config.yaml
arch: "vit"
model: "image classifier"
num_classes: 4
qk_norm: true
parallel_block: false
moe: "top_k"
moe_every: 2
patch_size: [4, 4]
layers: 16
positions: "rope"
residual_init: "zero_last"
eps: 1e-06
epochs: 28.3
final_lr_fraction: 0.1
warmup_steps: 2900
Rows from block 3, named by matrix and row number. Each number is 200 + 30 x the weight over its row's rms, rounded and kept within 0 to 999. All counts start at 0. After the name is the row's rms in percent of the matrix's.
# router: router (model.blocks.3.mlp.router.weight, 64x192), inputs 0-63
router.9,103,198,185,224,230,242,182,183,209,142,161,168,102,207,187,252,195,203,198,189,200,235,234,227,181,152,177,214,230,183,199,153,190,154,202,179,210,197,201,221,152,134,179,235,201,238,204,188,232,172,185,214,243,161,199,204,185,221,169,204,169,208,212,223,207
router.10,105,249,191,206,223,235,204,198,209,167,159,175,145,200,209,274,191,216,141,180,229,225,195,241,195,151,183,192,210,163,221,162,201,190,225,205,204,151,195,251,165,152,166,207,180,207,219,191,205,165,224,219,247,171,216,225,180,228,200,176,178,174,188,195,178
router.11,105,208,231,217,226,257,212,174,185,154,197,192,112,166,222,235,180,226,175,212,214,224,182,205,153,134,213,190,199,186,249,153,191,201,217,164,172,184,210,238,179,151,187,192,212,212,232,201,200,169,202,196,265,155,181,198,173,194,191,180,175,205,198,235,199
router.12,096,174,216,204,239,240,210,127,191,170,201,161,167,184,210,249,180,211,187,194,196,245,206,215,159,140,217,191,195,201,236,114,189,174,232,182,207,173,206,214,168,103,181,176,185,222,233,198,199,196,224,198,243,185,198,225,208,193,230,222,169,215,187,193,200
router.13,100,178,196,200,237,252,205,143,203,158,152,187,132,153,188,240,177,241,181,200,195,235,220,226,164,133,189,174,237,218,250,156,220,174,229,211,191,173,272,243,176,129,204,211,226,219,179,220,236,201,183,152,258,193,212,215,223,200,218,211,202,189,216,218,171
router.14,104,157,205,209,201,233,195,191,181,159,164,156,143,165,226,246,174,232,159,220,205,199,203,250,171,166,187,187,231,205,201,167,181,150,218,187,174,162,228,242,178,130,185,232,148,223,206,210,211,193,195,172,247,186,226,204,170,208,205,236,180,178,217,223,227
router.15,106,156,188,224,211,278,181,180,175,169,155,165,115,187,218,254,160,225,170,166,169,214,193,221,181,170,174,180,179,213,213,129,207,217,194,212,219,141,211,256,186,142,200,233,189,239,209,220,203,204,203,205,219,181,213,225,197,213,195,223,221,199,199,236,226
router.16,096,192,208,187,189,220,213,196,196,173,177,173,133,226,194,245,200,205,175,199,197,214,203,233,208,155,143,175,190,153,196,159,214,212,198,176,176,190,189,225,160,156,177,268,214,192,223,163,261,177,177,235,248,186,204,182,208,210,202,192,224,178,191,264,188
router.17,103,177,158,207,216,232,214,171,203,182,167,180,119,211,202,262,152,215,181,208,203,238,230,235,172,177,184,183,200,222,245,178,188,132,196,197,188,161,190,259,173,147,187,262,218,260,184,204,249,219,204,190,246,211,210,230,196,246,198,227,217,177,202,218,203
router.18,103,203,198,255,222,228,207,175,225,168,196,180,128,182,227,232,154,201,166,211,224,245,216,220,151,150,193,198,199,168,236,197,182,149,249,190,154,189,206,256,196,154,205,228,208,225,252,208,222,150,257,192,229,171,208,183,208,207,187,215,144,199,209,230,195
router.19,100,171,158,238,191,266,207,201,191,163,171,153,128,215,210,247,180,232,158,188,212,217,231,230,173,162,198,176,226,232,224,122,176,148,200,204,194,165,227,242,184,140,174,209,183,239,217,242,224,204,235,213,233,163,223,194,170,195,217,195,213,227,205,207,188
router.20,095,167,185,198,239,227,191,171,190,190,161,191,158,179,194,247,145,222,175,186,174,219,204,216,165,139,177,194,213,175,210,139,203,206,197,213,197,212,224,249,157,146,143,221,196,241,186,220,255,145,187,229,231,218,190,206,172,184,212,207,209,180,204,205,196
router.21,106,172,174,227,201,220,184,189,194,180,172,188,147,149,197,278,191,208,166,216,217,200,231,228,188,119,210,208,170,167,214,156,211,146,199,199,162,177,205,218,182,124,191,202,205,233,221,209,206,180,209,205,268,162,229,186,162,208,227,194,192,174,221,209,198
router.22,088,216,232,212,191,249,208,179,180,180,178,140,146,225,230,228,147,208,154,198,196,243,209,247,166,136,210,210,233,164,200,160,171,165,209,199,195,181,193,244,164,136,200,229,221,221,197,184,236,149,226,184,253,178,212,190,198,204,195,175,216,193,202,213,199
router.23,104,177,172,220,182,240,214,175,193,170,165,184,100,190,211,275,128,249,161,171,189,236,188,237,148,136,184,181,189,192,216,165,171,169,249,197,203,191,203,237,176,121,184,215,191,240,208,220,227,179,217,213,216,205,207,206,209,224,240,226,162,187,211,189,183
router.24,097,210,216,225,231,235,226,163,220,158,186,190,139,161,213,269,175,206,196,198,179,206,224,215,144,141,180,212,200,184,259,132,225,176,187,182,202,192,224,209,181,131,194,198,211,233,233,203,209,184,195,178,243,177,189,183,168,229,196,200,147,245,197,239,184
router.25,099,181,173,212,206,252,200,201,196,176,170,186,118,162,215,215,183,235,168,224,182,248,206,219,182,125,193,191,207,204,223,154,174,193,231,218,167,182,241,217,194,120,198,230,212,230,191,204,201,206,194,211,196,227,224,162,170,206,214,208,191,194,207,244,180
router.26,094,183,209,196,220,219,214,191,191,167,207,167,114,204,207,248,159,210,179,192,151,232,224,243,195,118,157,184,214,203,220,127,200,160,224,226,170,135,226,227,179,127,205,217,168,231,219,192,207,171,177,205,239,162,235,196,175,173,229,182,190,171,202,208,199
router.27,098,170,189,213,222,242,181,160,144,162,160,168,145,166,178,266,147,230,160,196,197,246,194,253,168,136,206,181,192,188,228,148,204,249,231,172,172,167,210,217,145,129,221,203,195,257,212,201,221,164,219,215,266,190,169,186,185,202,227,195,177,204,228,188,224
router.28,093,143,183,257,206,260,177,182,187,162,172,168,118,167,200,276,143,256,186,210,218,219,220,221,194,158,174,210,186,184,230,160,198,183,210,186,172,138,221,243,179,150,203,231,183,225,213,238,218,157,207,223,259,187,191,213,197,164,228,210,182,201,216,249,181
router.29,102,189,217,196,208,241,207,161,216,157,205,177,122,201,239,251,191,200,179,199,184,231,216,225,154,140,192,180,213,170,226,154,209,171,209,177,159,173,207,234,187,130,188,213,219,243,198,186,204,137,164,236,215,175,228,206,174,201,235,217,188,147,208,196,206
router.30,098,160,180,203,210,229,197,179,179,194,161,179,163,189,193,255,176,211,166,227,220,223,205,212,168,155,220,172,208,202,187,169,179,160,194,200,195,191,213,242,160,151,195,220,200,202,209,192,220,194,193,187,258,207,205,222,181,217,220,220,214,233,181,184,204
router.31,103,201,204,224,244,255,170,186,181,150,204,169,143,198,212,249,166,198,200,180,222,235,215,222,191,159,153,222,207,186,236,177,225,192,204,164,170,181,219,221,164,135,200,204,200,206,227,203,225,195,195,220,225,198,229,212,203,200,218,236,203,174,231,226,195
router.32,099,179,202,185,195,246,185,179,161,199,196,183,140,190,207,226,172,183,201,186,210,237,202,224,164,151,191,215,252,212,238,128,180,184,198,204,203,145,229,240,164,140,194,218,182,218,216,227,238,163,218,210,234,205,226,217,172,201,227,215,179,180,204,234,191
router.33,091,191,213,179,163,248,177,178,174,192,169,169,139,180,204,261,160,210,156,186,195,216,199,224,197,150,200,224,201,214,193,160,184,227,234,223,185,169,209,224,197,138,193,195,206,220,202,204,219,147,191,212,252,190,209,187,223,216,268,189,204,179,197,212,201
router.34,103,203,186,242,239,236,226,182,176,192,147,177,149,195,224,252,175,222,157,197,197,254,243,197,180,137,194,186,219,159,221,153,173,175,225,206,174,206,238,242,186,147,202,215,214,270,220,203,193,178,201,200,210,195,234,182,166,185,211,184,145,189,194,223,193
router.35,093,155,195,198,202,227,180,161,183,143,150,191,146,200,213,238,170,228,167,189,183,240,242,263,149,148,169,206,214,167,240,171,199,188,222,219,195,161,243,206,147,120,189,199,188,194,180,195,220,154,202,177,252,198,215,184,207,205,209,217,220,227,210,211,194
router.36,101,171,211,235,218,247,232,156,218,178,172,179,159,177,246,254,161,231,154,221,211,218,212,230,145,136,187,178,193,191,202,165,205,165,209,170,175,164,230,223,161,140,185,215,207,258,249,208,198,227,228,161,240,180,212,237,213,200,208,196,164,183,206,207,209
router.37,097,203,151,208,208,245,250,189,216,185,177,159,138,215,171,246,163,207,170,183,203,233,196,238,159,156,173,214,200,171,245,141,198,160,193,182,180,177,235,226,166,135,188,236,173,257,191,205,235,180,199,222,226,177,254,182,176,243,214,209,182,217,221,216,217
router.38,097,178,195,200,241,244,230,176,194,158,194,176,122,191,208,233,151,193,137,200,228,228,211,240,155,173,177,219,171,174,203,165,204,166,229,200,179,178,194,237,170,142,200,196,200,217,213,197,194,168,216,200,245,207,195,209,173,221,186,202,196,186,202,243,214
router.39,100,183,221,212,202,257,223,151,156,162,169,182,170,176,197,251,166,212,141,196,189,188,215,247,174,149,147,186,199,182,217,165,161,163,234,187,188,141,206,253,160,118,178,230,212,227,198,193,231,176,205,209,246,187,231,193,187,208,236,158,203,186,198,236,204
router.40,104,192,180,219,215,249,223,180,194,189,174,182,150,155,221,250,158,195,173,197,201,216,201,210,172,133,199,165,202,174,246,188,189,174,216,204,189,192,218,207,163,132,159,214,224,219,205,210,211,177,189,228,234,177,230,236,219,191,194,200,190,199,153,181,199
router.41,096,204,183,234,233,236,231,177,194,187,189,162,148,191,250,214,157,198,193,176,212,256,205,231,167,163,170,189,210,199,239,168,177,162,206,208,184,164,222,232,166,129,176,218,166,249,222,212,229,187,221,197,195,236,220,191,185,213,187,235,178,203,196,223,204
router.42,098,190,202,245,236,245,207,166,204,174,179,210,118,210,203,255,178,197,152,216,175,235,201,220,172,163,192,203,178,211,242,122,167,199,205,191,168,171,197,222,173,137,194,215,176,215,249,204,216,190,188,216,240,143,216,200,167,190,236,230,177,159,190,230,176
router.43,113,177,182,242,222,243,175,151,190,195,161,169,138,191,190,291,157,218,195,186,204,264,203,232,166,160,180,183,201,201,236,162,200,152,190,196,176,185,237,224,171,148,190,227,204,227,216,212,215,187,200,193,231,186,199,183,192,217,199,252,182,205,210,236,185
router.44,097,166,172,194,188,246,197,193,221,176,185,191,134,177,212,226,191,228,160,185,174,231,237,261,147,137,169,163,191,180,213,138,204,151,219,194,230,175,232,223,178,153,202,233,209,244,214,232,249,182,198,233,248,166,197,188,191,211,196,193,191,216,193,224,167
router.45,092,183,218,216,219,214,223,180,200,181,181,182,169,197,221,244,182,210,141,186,193,222,207,190,183,143,198,189,215,175,227,150,199,149,246,181,184,172,204,214,181,143,181,246,216,204,196,220,216,188,204,195,204,194,216,187,159,217,169,206,168,220,202,187,181
router.46,105,216,169,203,213,280,189,178,174,172,159,199,143,178,200,249,177,216,158,200,171,222,215,244,195,131,156,189,173,218,224,145,216,145,187,212,183,184,228,216,169,144,173,191,197,235,198,186,231,183,200,193,234,154,211,188,179,218,239,190,170,208,224,206,202
router.47,098,198,186,227,216,265,212,183,220,164,168,179,131,173,242,240,150,204,166,205,180,244,229,230,187,127,216,143,205,182,210,150,219,180,190,197,183,158,232,192,179,144,187,215,184,221,214,211,231,197,223,182,224,206,202,212,181,237,209,232,194,199,237,204,205
router.48,099,178,213,172,221,263,197,179,146,184,173,152,162,219,198,238,206,204,157,208,200,223,187,217,184,149,176,218,230,206,229,155,169,172,209,191,184,143,232,257,148,137,176,218,170,243,190,171,248,169,219,197,250,214,208,182,157,203,205,190,199,177,191,220,225
router.49,101,228,196,195,199,224,222,209,179,171,158,152,151,174,201,253,154,205,136,190,176,257,203,215,178,161,185,221,185,187,202,198,190,190,234,208,186,201,191,248,171,126,184,226,214,249,204,203,242,156,210,187,265,196,206,180,168,184,213,175,214,168,214,232,204
router.50,106,200,204,211,204,243,211,189,194,180,145,188,146,194,196,262,160,208,134,196,208,198,218,237,167,138,191,204,211,235,220,161,200,167,210,188,174,169,222,243,168,136,185,215,218,289,202,234,218,178,207,193,263,183,226,195,194,224,208,228,166,193,207,191,187
router.51,097,142,215,200,195,267,180,181,202,167,157,184,147,179,204,261,173,225,150,188,211,219,193,255,143,173,196,201,212,202,226,153,181,184,206,186,165,158,182,232,169,122,206,209,208,229,256,247,201,146,194,218,263,131,236,192,191,200,224,187,169,225,174,206,178
router.52,097,191,173,210,217,234,194,188,204,179,162,202,159,153,189,240,162,223,153,215,180,224,189,215,162,129,196,199,151,177,213,164,195,157,240,217,193,192,220,220,160,121,168,228,218,258,214,174,210,180,190,224,228,198,196,198,184,212,194,173,194,192,211,198,177
router.53,099,210,207,242,200,240,195,180,162,162,151,177,188,158,223,243,175,222,146,210,176,204,211,201,156,138,190,203,204,191,200,169,217,154,213,236,152,210,223,231,201,126,206,215,211,252,192,184,207,179,220,194,243,162,204,177,232,205,225,206,113,192,225,241,199
router.54,100,201,167,212,233,251,201,156,205,185,180,167,167,202,202,212,179,198,159,200,213,232,208,211,158,146,161,218,195,185,212,171,197,153,197,204,204,169,202,211,152,143,176,203,205,266,181,206,199,164,194,201,237,180,231,165,196,236,205,205,177,186,202,218,184
router.55,097,162,178,216,229,244,188,132,177,150,190,172,164,194,223,201,129,207,181,202,187,232,229,224,168,127,186,198,213,201,247,173,176,192,205,204,177,172,237,240,168,148,189,229,214,255,220,183,207,214,210,176,217,222,236,201,211,182,181,202,220,196,192,234,158
router.56,102,196,165,190,198,274,170,188,194,163,154,174,122,196,233,222,180,216,155,200,169,234,195,241,193,138,171,204,191,188,204,175,192,163,219,210,188,173,216,234,171,109,183,211,201,241,175,191,243,197,231,193,245,201,213,195,162,239,190,200,205,172,223,215,201
router.57,096,210,219,221,215,203,205,175,179,169,169,167,152,167,218,242,177,185,161,208,226,243,222,236,181,131,194,209,207,186,219,137,213,164,218,201,201,139,191,210,174,130,166,200,191,229,197,176,249,186,216,217,284,234,184,244,172,229,209,235,184,198,194,255,246
router.58,095,168,162,230,221,242,208,185,186,170,166,168,148,160,228,268,161,190,173,201,201,214,218,206,172,158,194,174,185,215,227,153,180,188,185,183,182,213,213,195,202,142,188,231,201,233,233,205,239,183,199,203,214,193,238,175,193,216,230,246,200,207,215,242,232