Rows from block 4 of a small image classifier, named by matrix and row number. Rows with one number belong to one neuron. Each number is 128 + 24 x the weight over its row's rms, rounded and kept within 0 to 255. All counts start at 0. Numbers have three digits each. After the name is the row's rms in percent of the matrix's.
After each neuron's rows are labels from the 100 images, of 14976, where the neuron reaches its highest value: "place" is the part of the image that holds the peak. Only what is clearly more common there than usual is listed. The data: retinal OCT scans (Kermany 2017). In brackets: how many of the 100.
# fc1: MLP up (model.blocks.4.mlp.fc1.weight, 768x192), inputs 64-95
# fc2: MLP down (model.blocks.4.mlp.fc2.weight, 192x768, transposed), outputs 64-95

fc1.662 252:152153160141111107138150138112104151139127148118101172160151143116189136148113100122122143123141
fc2.662 262:154092118121148116109120139136150148112139147133102095113074114107113100116130169115093129111141
place: centre (28); bottom centre (25)

fc1.381 028:112151128153098147119146138145139084157129139101112119088124156167132096159122094169104136135130
fc2.381 008:129082144117146103106112169099150117129098102152132103134138150099134138105127131111132111143095
place: top right (43)

fc1.710 028:093096119160157135145163137159115088144107113111179147161132122150096148132098147176172142150107
fc2.710 010:106098123129085107099129163120179167100127114131145116109144113140119186128065085115106098119150
place: bottom left (72)

fc1.494 277:098128106176109093126151152125130108177056105125151119118139190161119107102112108191115117104140
fc2.494 297:126130071091097118150139117166182124094131170162147165112116139139100107145132174095118133121148
place: bottom centre (37); bottom left (34)

fc1.748 029:145102113147125156141118119125131085135130144150137154149149172147110120110127095163133116134118
fc2.748 006:096154130127144145097134093151121094148103126141137113107160165143169124095094109139115148114091
place: middle left (31); centre (25)

fc1.703 030:084108158130148107156113087133105153115101115151099102109098170175143122118144096152162111135172
fc2.703 009:118160137105143131143140179154117147136102151123119168108098133092102146126099164120102151118073
place: middle right (32)

fc1.141 027:092181094152157142183129112131118143171081088121151167164163118109097117089126122164114116155162
fc2.141 006:097100126101133119092142164168169077108117156156132131107143158123104139111091108118118086151088
place: bottom left (62)

fc1.267 160:124176135133092109152156111140167120133092117124119119115115148143147111138153131150152160139131
fc2.267 169:116135120118162132133080157156114139104089120104129100117105142130113095124136120131105129086111
place: bottom right (33)

fc1.182 029:096164107153097147183143107174144125161153114133121134106140101106150098148176101149129126147124
fc2.182 008:106137140126122122127132100102134105085097170125144138111192137161107100129107084103123120101100
place: top centre (27)

fc1.536 249:156125117115086166127119075143152121105141125082113108087094124116160136153156135113140131132138
fc2.536 271:079164107130110129141129144134113112103096139118101137086129124154062149155114126152092162079150
place: middle right (55)

fc1.79 030:092102123129101121172150163124159141135132088117137140141110112120135145162104114107167113091137
fc2.79 009:143126092099095164155102138136092135080120181119146130126143112107080116124113159109126134145141
place: top centre (27)

fc1.128 031:093156110107121146125167110131131091117121130097164130147106171157140086139148088154126112099128
fc2.128 009:143156131122158135106125130065125106113125149136132125096181173108150135119105095106122126158103
place: bottom right (38); middle right (25)

fc1.102 028:123096114111156102123143106107095141110089133106167119170103103128111122100165088158113162117136
fc2.102 007:117170135122123124129081119106121105144119104127152113119126127133073162173089121097098185134100
place: bottom right (43)

fc1.674 268:124130149084139132164147117121171119166086122159154149100141140126147133179126157158115147111078
fc2.674 275:134105129101123146126125136135125135129140135084144115167112145117129111097146119106159140111138
place: top right (37)

fc1.221 031:097155157115129091162166130152100114121112094160102138135099159161126144110151090104172133152147
fc2.221 010:136083103134119168122119164121159169128162116131115132113125100121122136089132104094128108133156
place: centre (32)

fc1.214 029:105154136124158139151146098097109124147079132138089172179097103154146140150094114157185172137150
fc2.214 008:141177130115142122149120130160108141122090182151117150128163200170115112146124132124111127087116
place: middle left (68)

fc1.23 293:104126118171110098132151149099122114190060103139154121129139201170131126101108088195115110105118
fc2.23 306:110139076111095101153138130171178123094117157168137155110112152148098097136133170107114131108153
place: bottom left (41); bottom centre (32)

fc1.641 032:156113134135155155164168084136091107165122147155155152156115162180106118152142103099142113152156
fc2.641 015:132144094172122141118108114119126146104092136106084118116162159113151063102113093132100092115159
place: middle left (27)

fc1.643 032:147125132152158117156122133107099107175128129167128189106162159173145152137151107141157115097119
fc2.643 012:121151140163104147106146155106091178151123118126065110140119121165127116124109103158160120116149
place: bottom left (39)

fc1.553 036:127164103145140098154170107144118107145108138100107160067163143139145145121171074173156120140132
fc2.553 020:128087114136151125114123157152142141135136115132135118080153102129122115083132089117146090145112
place: bottom left (46)

fc1.258 028:133120128090143134156137122096095105181127096098167107135098125131156130136167124141165163143163
fc2.258 005:188142140098114161153100091160189121134090141153128114092119171144148129117141131133134129150097
place: middle right (26)

fc1.518 028:139134103091105119171162140093142122103131149151090121125119112115144165131100094161129143139134
fc2.518 006:124152109145161150147134120148079126126085139133138174085143177164138075105139137159119126091149
place: bottom left (32)

fc1.483 041:086170146096105139149169128125106083128109097116122129136145151124165152111113082143123159149099
fc2.483 020:108134108108132107135135132122149153093120171125155145101101136105136106130134134094144160093106
place: top centre (36)

fc1.382 031:117110101158117091165127145151119134120106088094143136153152151170170094157174110128170150142152
fc2.382 013:120121124148134112161108148152096125156047148122135123107127145151113148140101100174101111108124
place: bottom centre (81)

fc1.38 045:128156134103133121127150083114120102164067104143150154111158130164122124135153086166144129120129
fc2.38 033:130150127126113113099169145154152195123112158178131118161164162140136088154093143135151121114137
place: middle right (30)

fc1.351 040:146140139117132117181185116138144129152117101150159137145137137146127169140128092174174152158106
fc2.351 036:125158140117132149155110101131087121101097125113130116136109126119115107129110139129111112128144
place: bottom centre (69); top centre (28)

fc1.758 288:150187132128106111110128122099145134143122157155171152160147171160129130107108102131131138185152
fc2.758 295:122159127135157136092069139127104138130110098103129102128138110109104195140133120163127149112109
place: middle right (39); middle left (34)

fc1.745 076:125162131129140080153171111114123126155101092118132117136139121145144086134128102158167186123126
fc2.745 059:156147143126119148177134128117135124137056120100100106114134127140135111138101093188108098110114
place: bottom centre (45)

fc1.114 032:091133133097122084115147077140152131173143152106152113104138126137100144163126088146137122153118
fc2.114 012:141108143127122166111100139154125130108138123119129103132077115097143138112131123140153162159092
place: bottom left (33)

fc1.586 031:121167107100151110132158138122150133170082150129095102128165166127179128105104111164111110184148
fc2.586 013:084152117089129177167109135194137155113102136129127155116136115096111148125154165148120127167104
place: bottom right (38)

fc1.717 031:098127089137115132117179126114096112109088137108109141106160129105147143105095083164156131114134
fc2.717 007:099088134130140134139122161164121150123137133131129142125096089114116142087149169102128121130106
place: bottom right (54); top right (39)

fc1.741 029:137107120113095146156135119151111090145092101114140125147163102142139105123155137153165107155154
fc2.741 005:145155145090125107124113124163183126140112151162157130121143123123140108165108134119137166115084
place: bottom left (32); bottom centre (30)

fc1.386 240:151137124132108135131130083137161126115142124086142111108080130112181111121164141111145135154131
fc2.386 268:092158108142106129145139153148123111102099145116088124088138130139081153147113124159091161085141
place: middle right (50)

fc1.74 248:157140128132094140133124076129157133115143131100133119120082130109182113128164131111152147153149
fc2.74 273:094163112133116138154136148145129122100099143125091134086129122138077153151111133161095165093138
place: middle right (54)

fc1.235 068:097148140120169129168162113122115116158079117109146165127151130136131121125131068174138164133087
fc2.235 051:191122091125089137141153177146160171098129140121097105115108088110117088097107130126129118128145
place: bottom centre (30)

fc1.149 030:146122115127155086130174130127088152171106151112095178142133172164136085128103120115164138144134
fc2.149 010:100104142140124130142125159125144163148116103124096077125075080134117136091116150117145091104137
place: bottom right (34)

fc1.345 044:117142116119148093139129099107111132137089109138127127109150136145134098160130070128151142156106
fc2.345 027:143061092151119128132155127145167186116148195146136137128147140110131122099136123114136108134155
place: middle right (30)

fc1.413 028:126132156148156131130164118107119081141158132086163107145122151148088144136141134159093108160138
fc2.413 007:089187087117116140138123113151114120106131132152126127097132098091075140149106164116128150104122
place: middle right (39)

fc1.716 027:101151178127103158146143132144142112122104160144150111097099129154110140174108105119135100155161
fc2.716 007:164152096148081146141126146167101177131150117136117144122108099112108117133117130133168113132152
place: middle left (54)

fc1.236 042:098135112105100133134179121145141149184114160152140181122115182141139102123148087140174150127127
fc2.236 026:132124142167135129090116120130196146115147125188126116111090141128122136078128131118130094151142
place: middle right (28)

fc1.507 268:120143126109118154128121077139149119126114133094117149087107152138143124182142124110114156104152
fc2.507 289:082152133116144119124102118102115128128089148160126154111136152173091153170093130117078134070128
place: middle right (59)

fc1.472 029:114128102154139144140156100115090140130119101097123111104135145117150150112111141111164130133146
fc2.472 012:160128127150119118140147131148120165120126142161090130159137151146131097107059102118114142143138
place: bottom left (39)

fc1.688 253:094104116074141172144133095146137095109099137126145151074149115115109160196129134135107172102080
fc2.688 256:126123122113118090125094135123127139162093139144155107136153157164119103105078092124133114103117
place: top right (47); middle right (31)

fc1.13 290:138112140087129100149137117110157146171121116151146114105098159114168096120143146128123106100080
fc2.13 299:120136143136122122118118155144092121139118111068102066146112129111135142128131145145129182094108
place: top centre (28)

fc1.233 030:125161103104160163121183135157122095128124107108120140088165122166117103135098147134161136177163
fc2.233 011:145108135131093079124103147149151171151106132131120109139108151116151115117089132095134076142147
place: middle right (30); middle left (25)

fc1.163 029:114129086159126171106140128120091093170118113141157133093097160108120140168176076137147124168153
fc2.163 008:126096142150151116099118165114176110091127159167125129160123108154172132083102098103130097177135
place: top centre (29)

fc1.348 037:101133165155105104125121134154136094170123109106122118137113123148153156161157078169121162178107
fc2.348 017:169121146106107109121108110158142140130086153152121159132141144113134104094114106124129130135113
place: top centre (38)

fc1.82 032:157139144096143109169155124144116130152136141156134174157122163116175168146134102149127124163099
fc2.82 011:144158123188134121117128136090130147105134117128090102126110145133118146116137105147151120142120
place: bottom right (42)

fc1.480 032:125138137110103097168122112123145137150079123105098127147106168126126135174111100131114166165110
fc2.480 011:119179143130163128179095124129163156111092138143120105099120170164140140175109129156092138112082
place: bottom right (47)

fc1.701 032:159141134128138096122165139158169134115112158163096157131121110122144154103140123151110142120117
fc2.701 012:122130115144111139110108142119145089063100113146171125102148087121099175147097109140099120147143
place: bottom right (45); middle right (25)

fc1.202 028:114104090113138142132131122165095150144123099113174118098158166164125084122097148123164151139114
fc2.202 005:108113150130081142099096159131105134159115122132127115148094179098164133124107108127117140124114
place: centre (25)

fc1.624 029:100162146146151113139115098102111117153076094142158130164129102115113157112105149143121100107137
fc2.624 007:134113072111108125127130124138147133104143128135157126152129128132048164128085131133148117126151
place: middle left (46)

fc1.104 028:086119102107136116179113123166107142137103121100118166094166106151108104116119103118158143164138
fc2.104 007:156155116108109133114092145127141142110143123121157108111149145104114116121066091123122166121109
place: top centre (29)

fc1.420 262:148107154132169133146133099112125148141138138114135123120113125112185110128170109126144115133100
fc2.420 297:123141100144100114141142154156150117099116137130079083112124122129088125140123156149100142099131
place: middle right (40); centre (26)

fc1.376 029:134144106113135145132179073110128157113133117134100151103120156161152163156157137121103122163125
fc2.376 011:177147119152112158127112139110146121117131154161099096142114167103105148081105180112146104159152
place: bottom right (36); top right (34)

fc1.524 208:162099139104139142136138088127151123145121152105147112114147127128161143187145130138120136127082
fc2.524 233:084124105110102102107076153129114109086093118109125084123160141158041151159112159131086130058126
place: middle right (71)

fc1.30 028:108126159098090131170173117144159086101102130144156175083093130157125128136159138179134133135097
fc2.30 007:115130145181192085085101126116107143115096167150144107130155122105152144115100087129115134104145
place: bottom centre (93)

fc1.147 199:079138098127126096167150110173108086135075160127124127126174160154108112170126141123117146118124
fc2.147 208:147133138081177137152094100145113170109117171141113159116132112110129087146109105106132115132112
place: top centre (36); top right (35)

fc1.9 075:084165138115126139167168106146134099135108138122157137124138122123161112162149134147165158151131
fc2.9 056:136152144122141141177172175153111159143112127159089115116122128148131119173119151147131112084109
place: bottom centre (85)

fc1.659 255:100147142173140101122117112146115099132120099107108102082106120148135096122152117125136125119138
fc2.659 271:103152121130114107095104115098145114092124128146148150121159133108133177171129155123120157125121
place: middle right (44); top right (36)

fc1.302 063:105154108117117133140160107162107121153084130122132151128133119142141113139153121161173115138156
fc2.302 055:088141127155184119102101125142087143118089132134111108124148150142079145162112129134132119091135
place: bottom left (35)

fc1.655 028:156141150116136141122179098104135101163139104109140114119127107140127122112167125166109176163091
fc2.655 008:128115134120128129156133175138120122111113135111128121131107113094091124098135130116155076106128
place: bottom left (47); bottom right (40)

fc1.493 039:124144147115114107157183126139128074133110074122116116112148155130114117110123117158141127108120
fc2.493 026:146113125149125101131112194131150165132109130171147105122116157130096145123087126132100093105094
place: bottom left (42)

fc1.187 031:108145149160145099155135098134125111127102142128110165144108138110161151131105104139134160166123
fc2.187 012:143155154098125127160165090127144098130098143196109136130150140128167101075100151163097130131102
place: centre (39); middle left (30)

fc1.499 034:080126143139139120139124115142130165115142120110115120109099161142135124164103112114164152134120
fc2.499 016:141098122137125127116127135135141091109108124146134132132131188107125156142135098114102124134081
place: top right (39); top centre (26)

fc1.195 033:137144116154092111153161112143110082174122158129175131161128155158119123113102120155147132124114
fc2.195 017:146116106138108121151131140100131134110117148116119126089143124135142149146123102137114154119152
place: bottom right (37)

fc1.683 030:125122116170101158135137127106105132155107140148123145131149138112155104148147138120136154113132
fc2.683 010:138128101125123112064119141101158161083125132206156158113082169147119119122099106122119118166157
place: bottom right (42)

fc1.462 029:112112179104103123109151148145124109112146140095116158161101161141159121133147107172113115108149
fc2.462 010:146151157106114077165113142122111144139106117120109134152155116137107139154109182127133149149083
place: bottom right (47)

fc1.521 038:111146139159112100180153116132101122151153079106113108118129159138137114127149128123157115118142
fc2.521 024:117147143172155111123133164121151149131122100166109147140087156138144140093125119139134084124102
place: top right (33); middle right (29)

fc1.313 294:091134103178126104136152155127113109164050099135138127106135167162112105104118110201112119105149
fc2.313 302:121136077090107136141127122161185123079132160152146159113115136130097124146125168096105137121149
place: bottom left (42); bottom right (34)

fc1.498 030:135133127093159122139119141144144146105109124108119175131151123113151165123113119123115159109104
fc2.498 011:156152131147127099174149105163119119117111153116092090122155125126090124164117143164141148151123
place: bottom right (40)

fc1.760 052:134139100141094087143175135161124120176116117116141101123123149158129114142159119166161148126105
fc2.760 036:099163128160147136164142120161111099122061119173125123075122141142104098139096131141125139110101
place: bottom left (43)

fc1.83 270:140131141092122167137137081112140134123138093110126136113075109106190147142173130127137135133120
fc2.83 290:119199155127138156140120098120122145172125088128115110118057094107140144140140122146145123143133
place: middle right (54)

fc1.192 033:126174132158108129138185111169099115131093164108132149089143159106148130134109124153163162140127
fc2.192 019:149096105118117110100106174145157177114120100108142114117127115117099105080128056116142068154120
place: top right (46); top centre (25)

fc1.682 030:140109107135101132125109089135144153158093115094144151107096147143136143159125151130155098154148
fc2.682 009:133167153140109123120163144136129127139113144160140126113113140146116105133122140126122123128122
place: centre (28)

fc1.59 056:101094109127120092138154102132119071175099125128151154121164157148146127148116137158125131133113
fc2.59 046:143158108135101110111135148167144147121111120158109073128133126147104159174116172125093119098158
place: middle right (26)

fc1.728 028:155158107130150155162111099123158114164117157138171151123101134133120109105092137159167157141136
fc2.728 010:151154102132091153167108132119122152101119149107141128132138124099100112175079130148125101169192
place: top centre (26)

fc1.441 032:116117131135106096169185124134142110132154085153090129154141118096119123119137081130156129131146
fc2.441 016:152115088113137152139105086126156141076141165122149145115146150075116129111089113110134139165117
place: bottom left (68)

fc1.709 031:119139182151154123157129140157152138171129101165134176100156106162096155116095105113122154155137
fc2.709 008:155124110106136117109100130116145162109112112125127097128111103131141157121104169122138155134114
place: top centre (30)

fc1.649 030:151126144097161136170166096126095120111094127097106100129155100162147129123128159171138113170155
fc2.649 009:117114110158119135129099138120121098136085148146091139108129181128149139132126107174124084145111
place: bottom left (58)

fc1.36 030:119124133150127156179109139101118146161106120130155136099145145112108100107113148134104152099150
fc2.36 009:133162140118111157149119106182123148127132146113119133145140169142146085112143063119140101129117
place: top right (50)

fc1.358 033:121152134110144111152134134093138128122137103122177127152121130120177133102171130133160117148131
fc2.358 015:115160140142148131148139106155142125108060142155101125112141170158081119188118157158089101075099
place: middle right (29); bottom centre (26)

fc1.321 032:085153152114139085173189137119133100155140121111084132101162105129138137133117128142149108134111
fc2.321 012:183119148148130096141137099162109159133124162158119121137133149143165118083122128141150123183094
place: bottom left (53)

fc1.28 028:143111126115115138133157090170102109137109125151139099100165111142150114158131125159163125157128
fc2.28 007:110147099148164190134137143150139074133113065167095090108134112116119154129128148121137110147125
place: top right (44)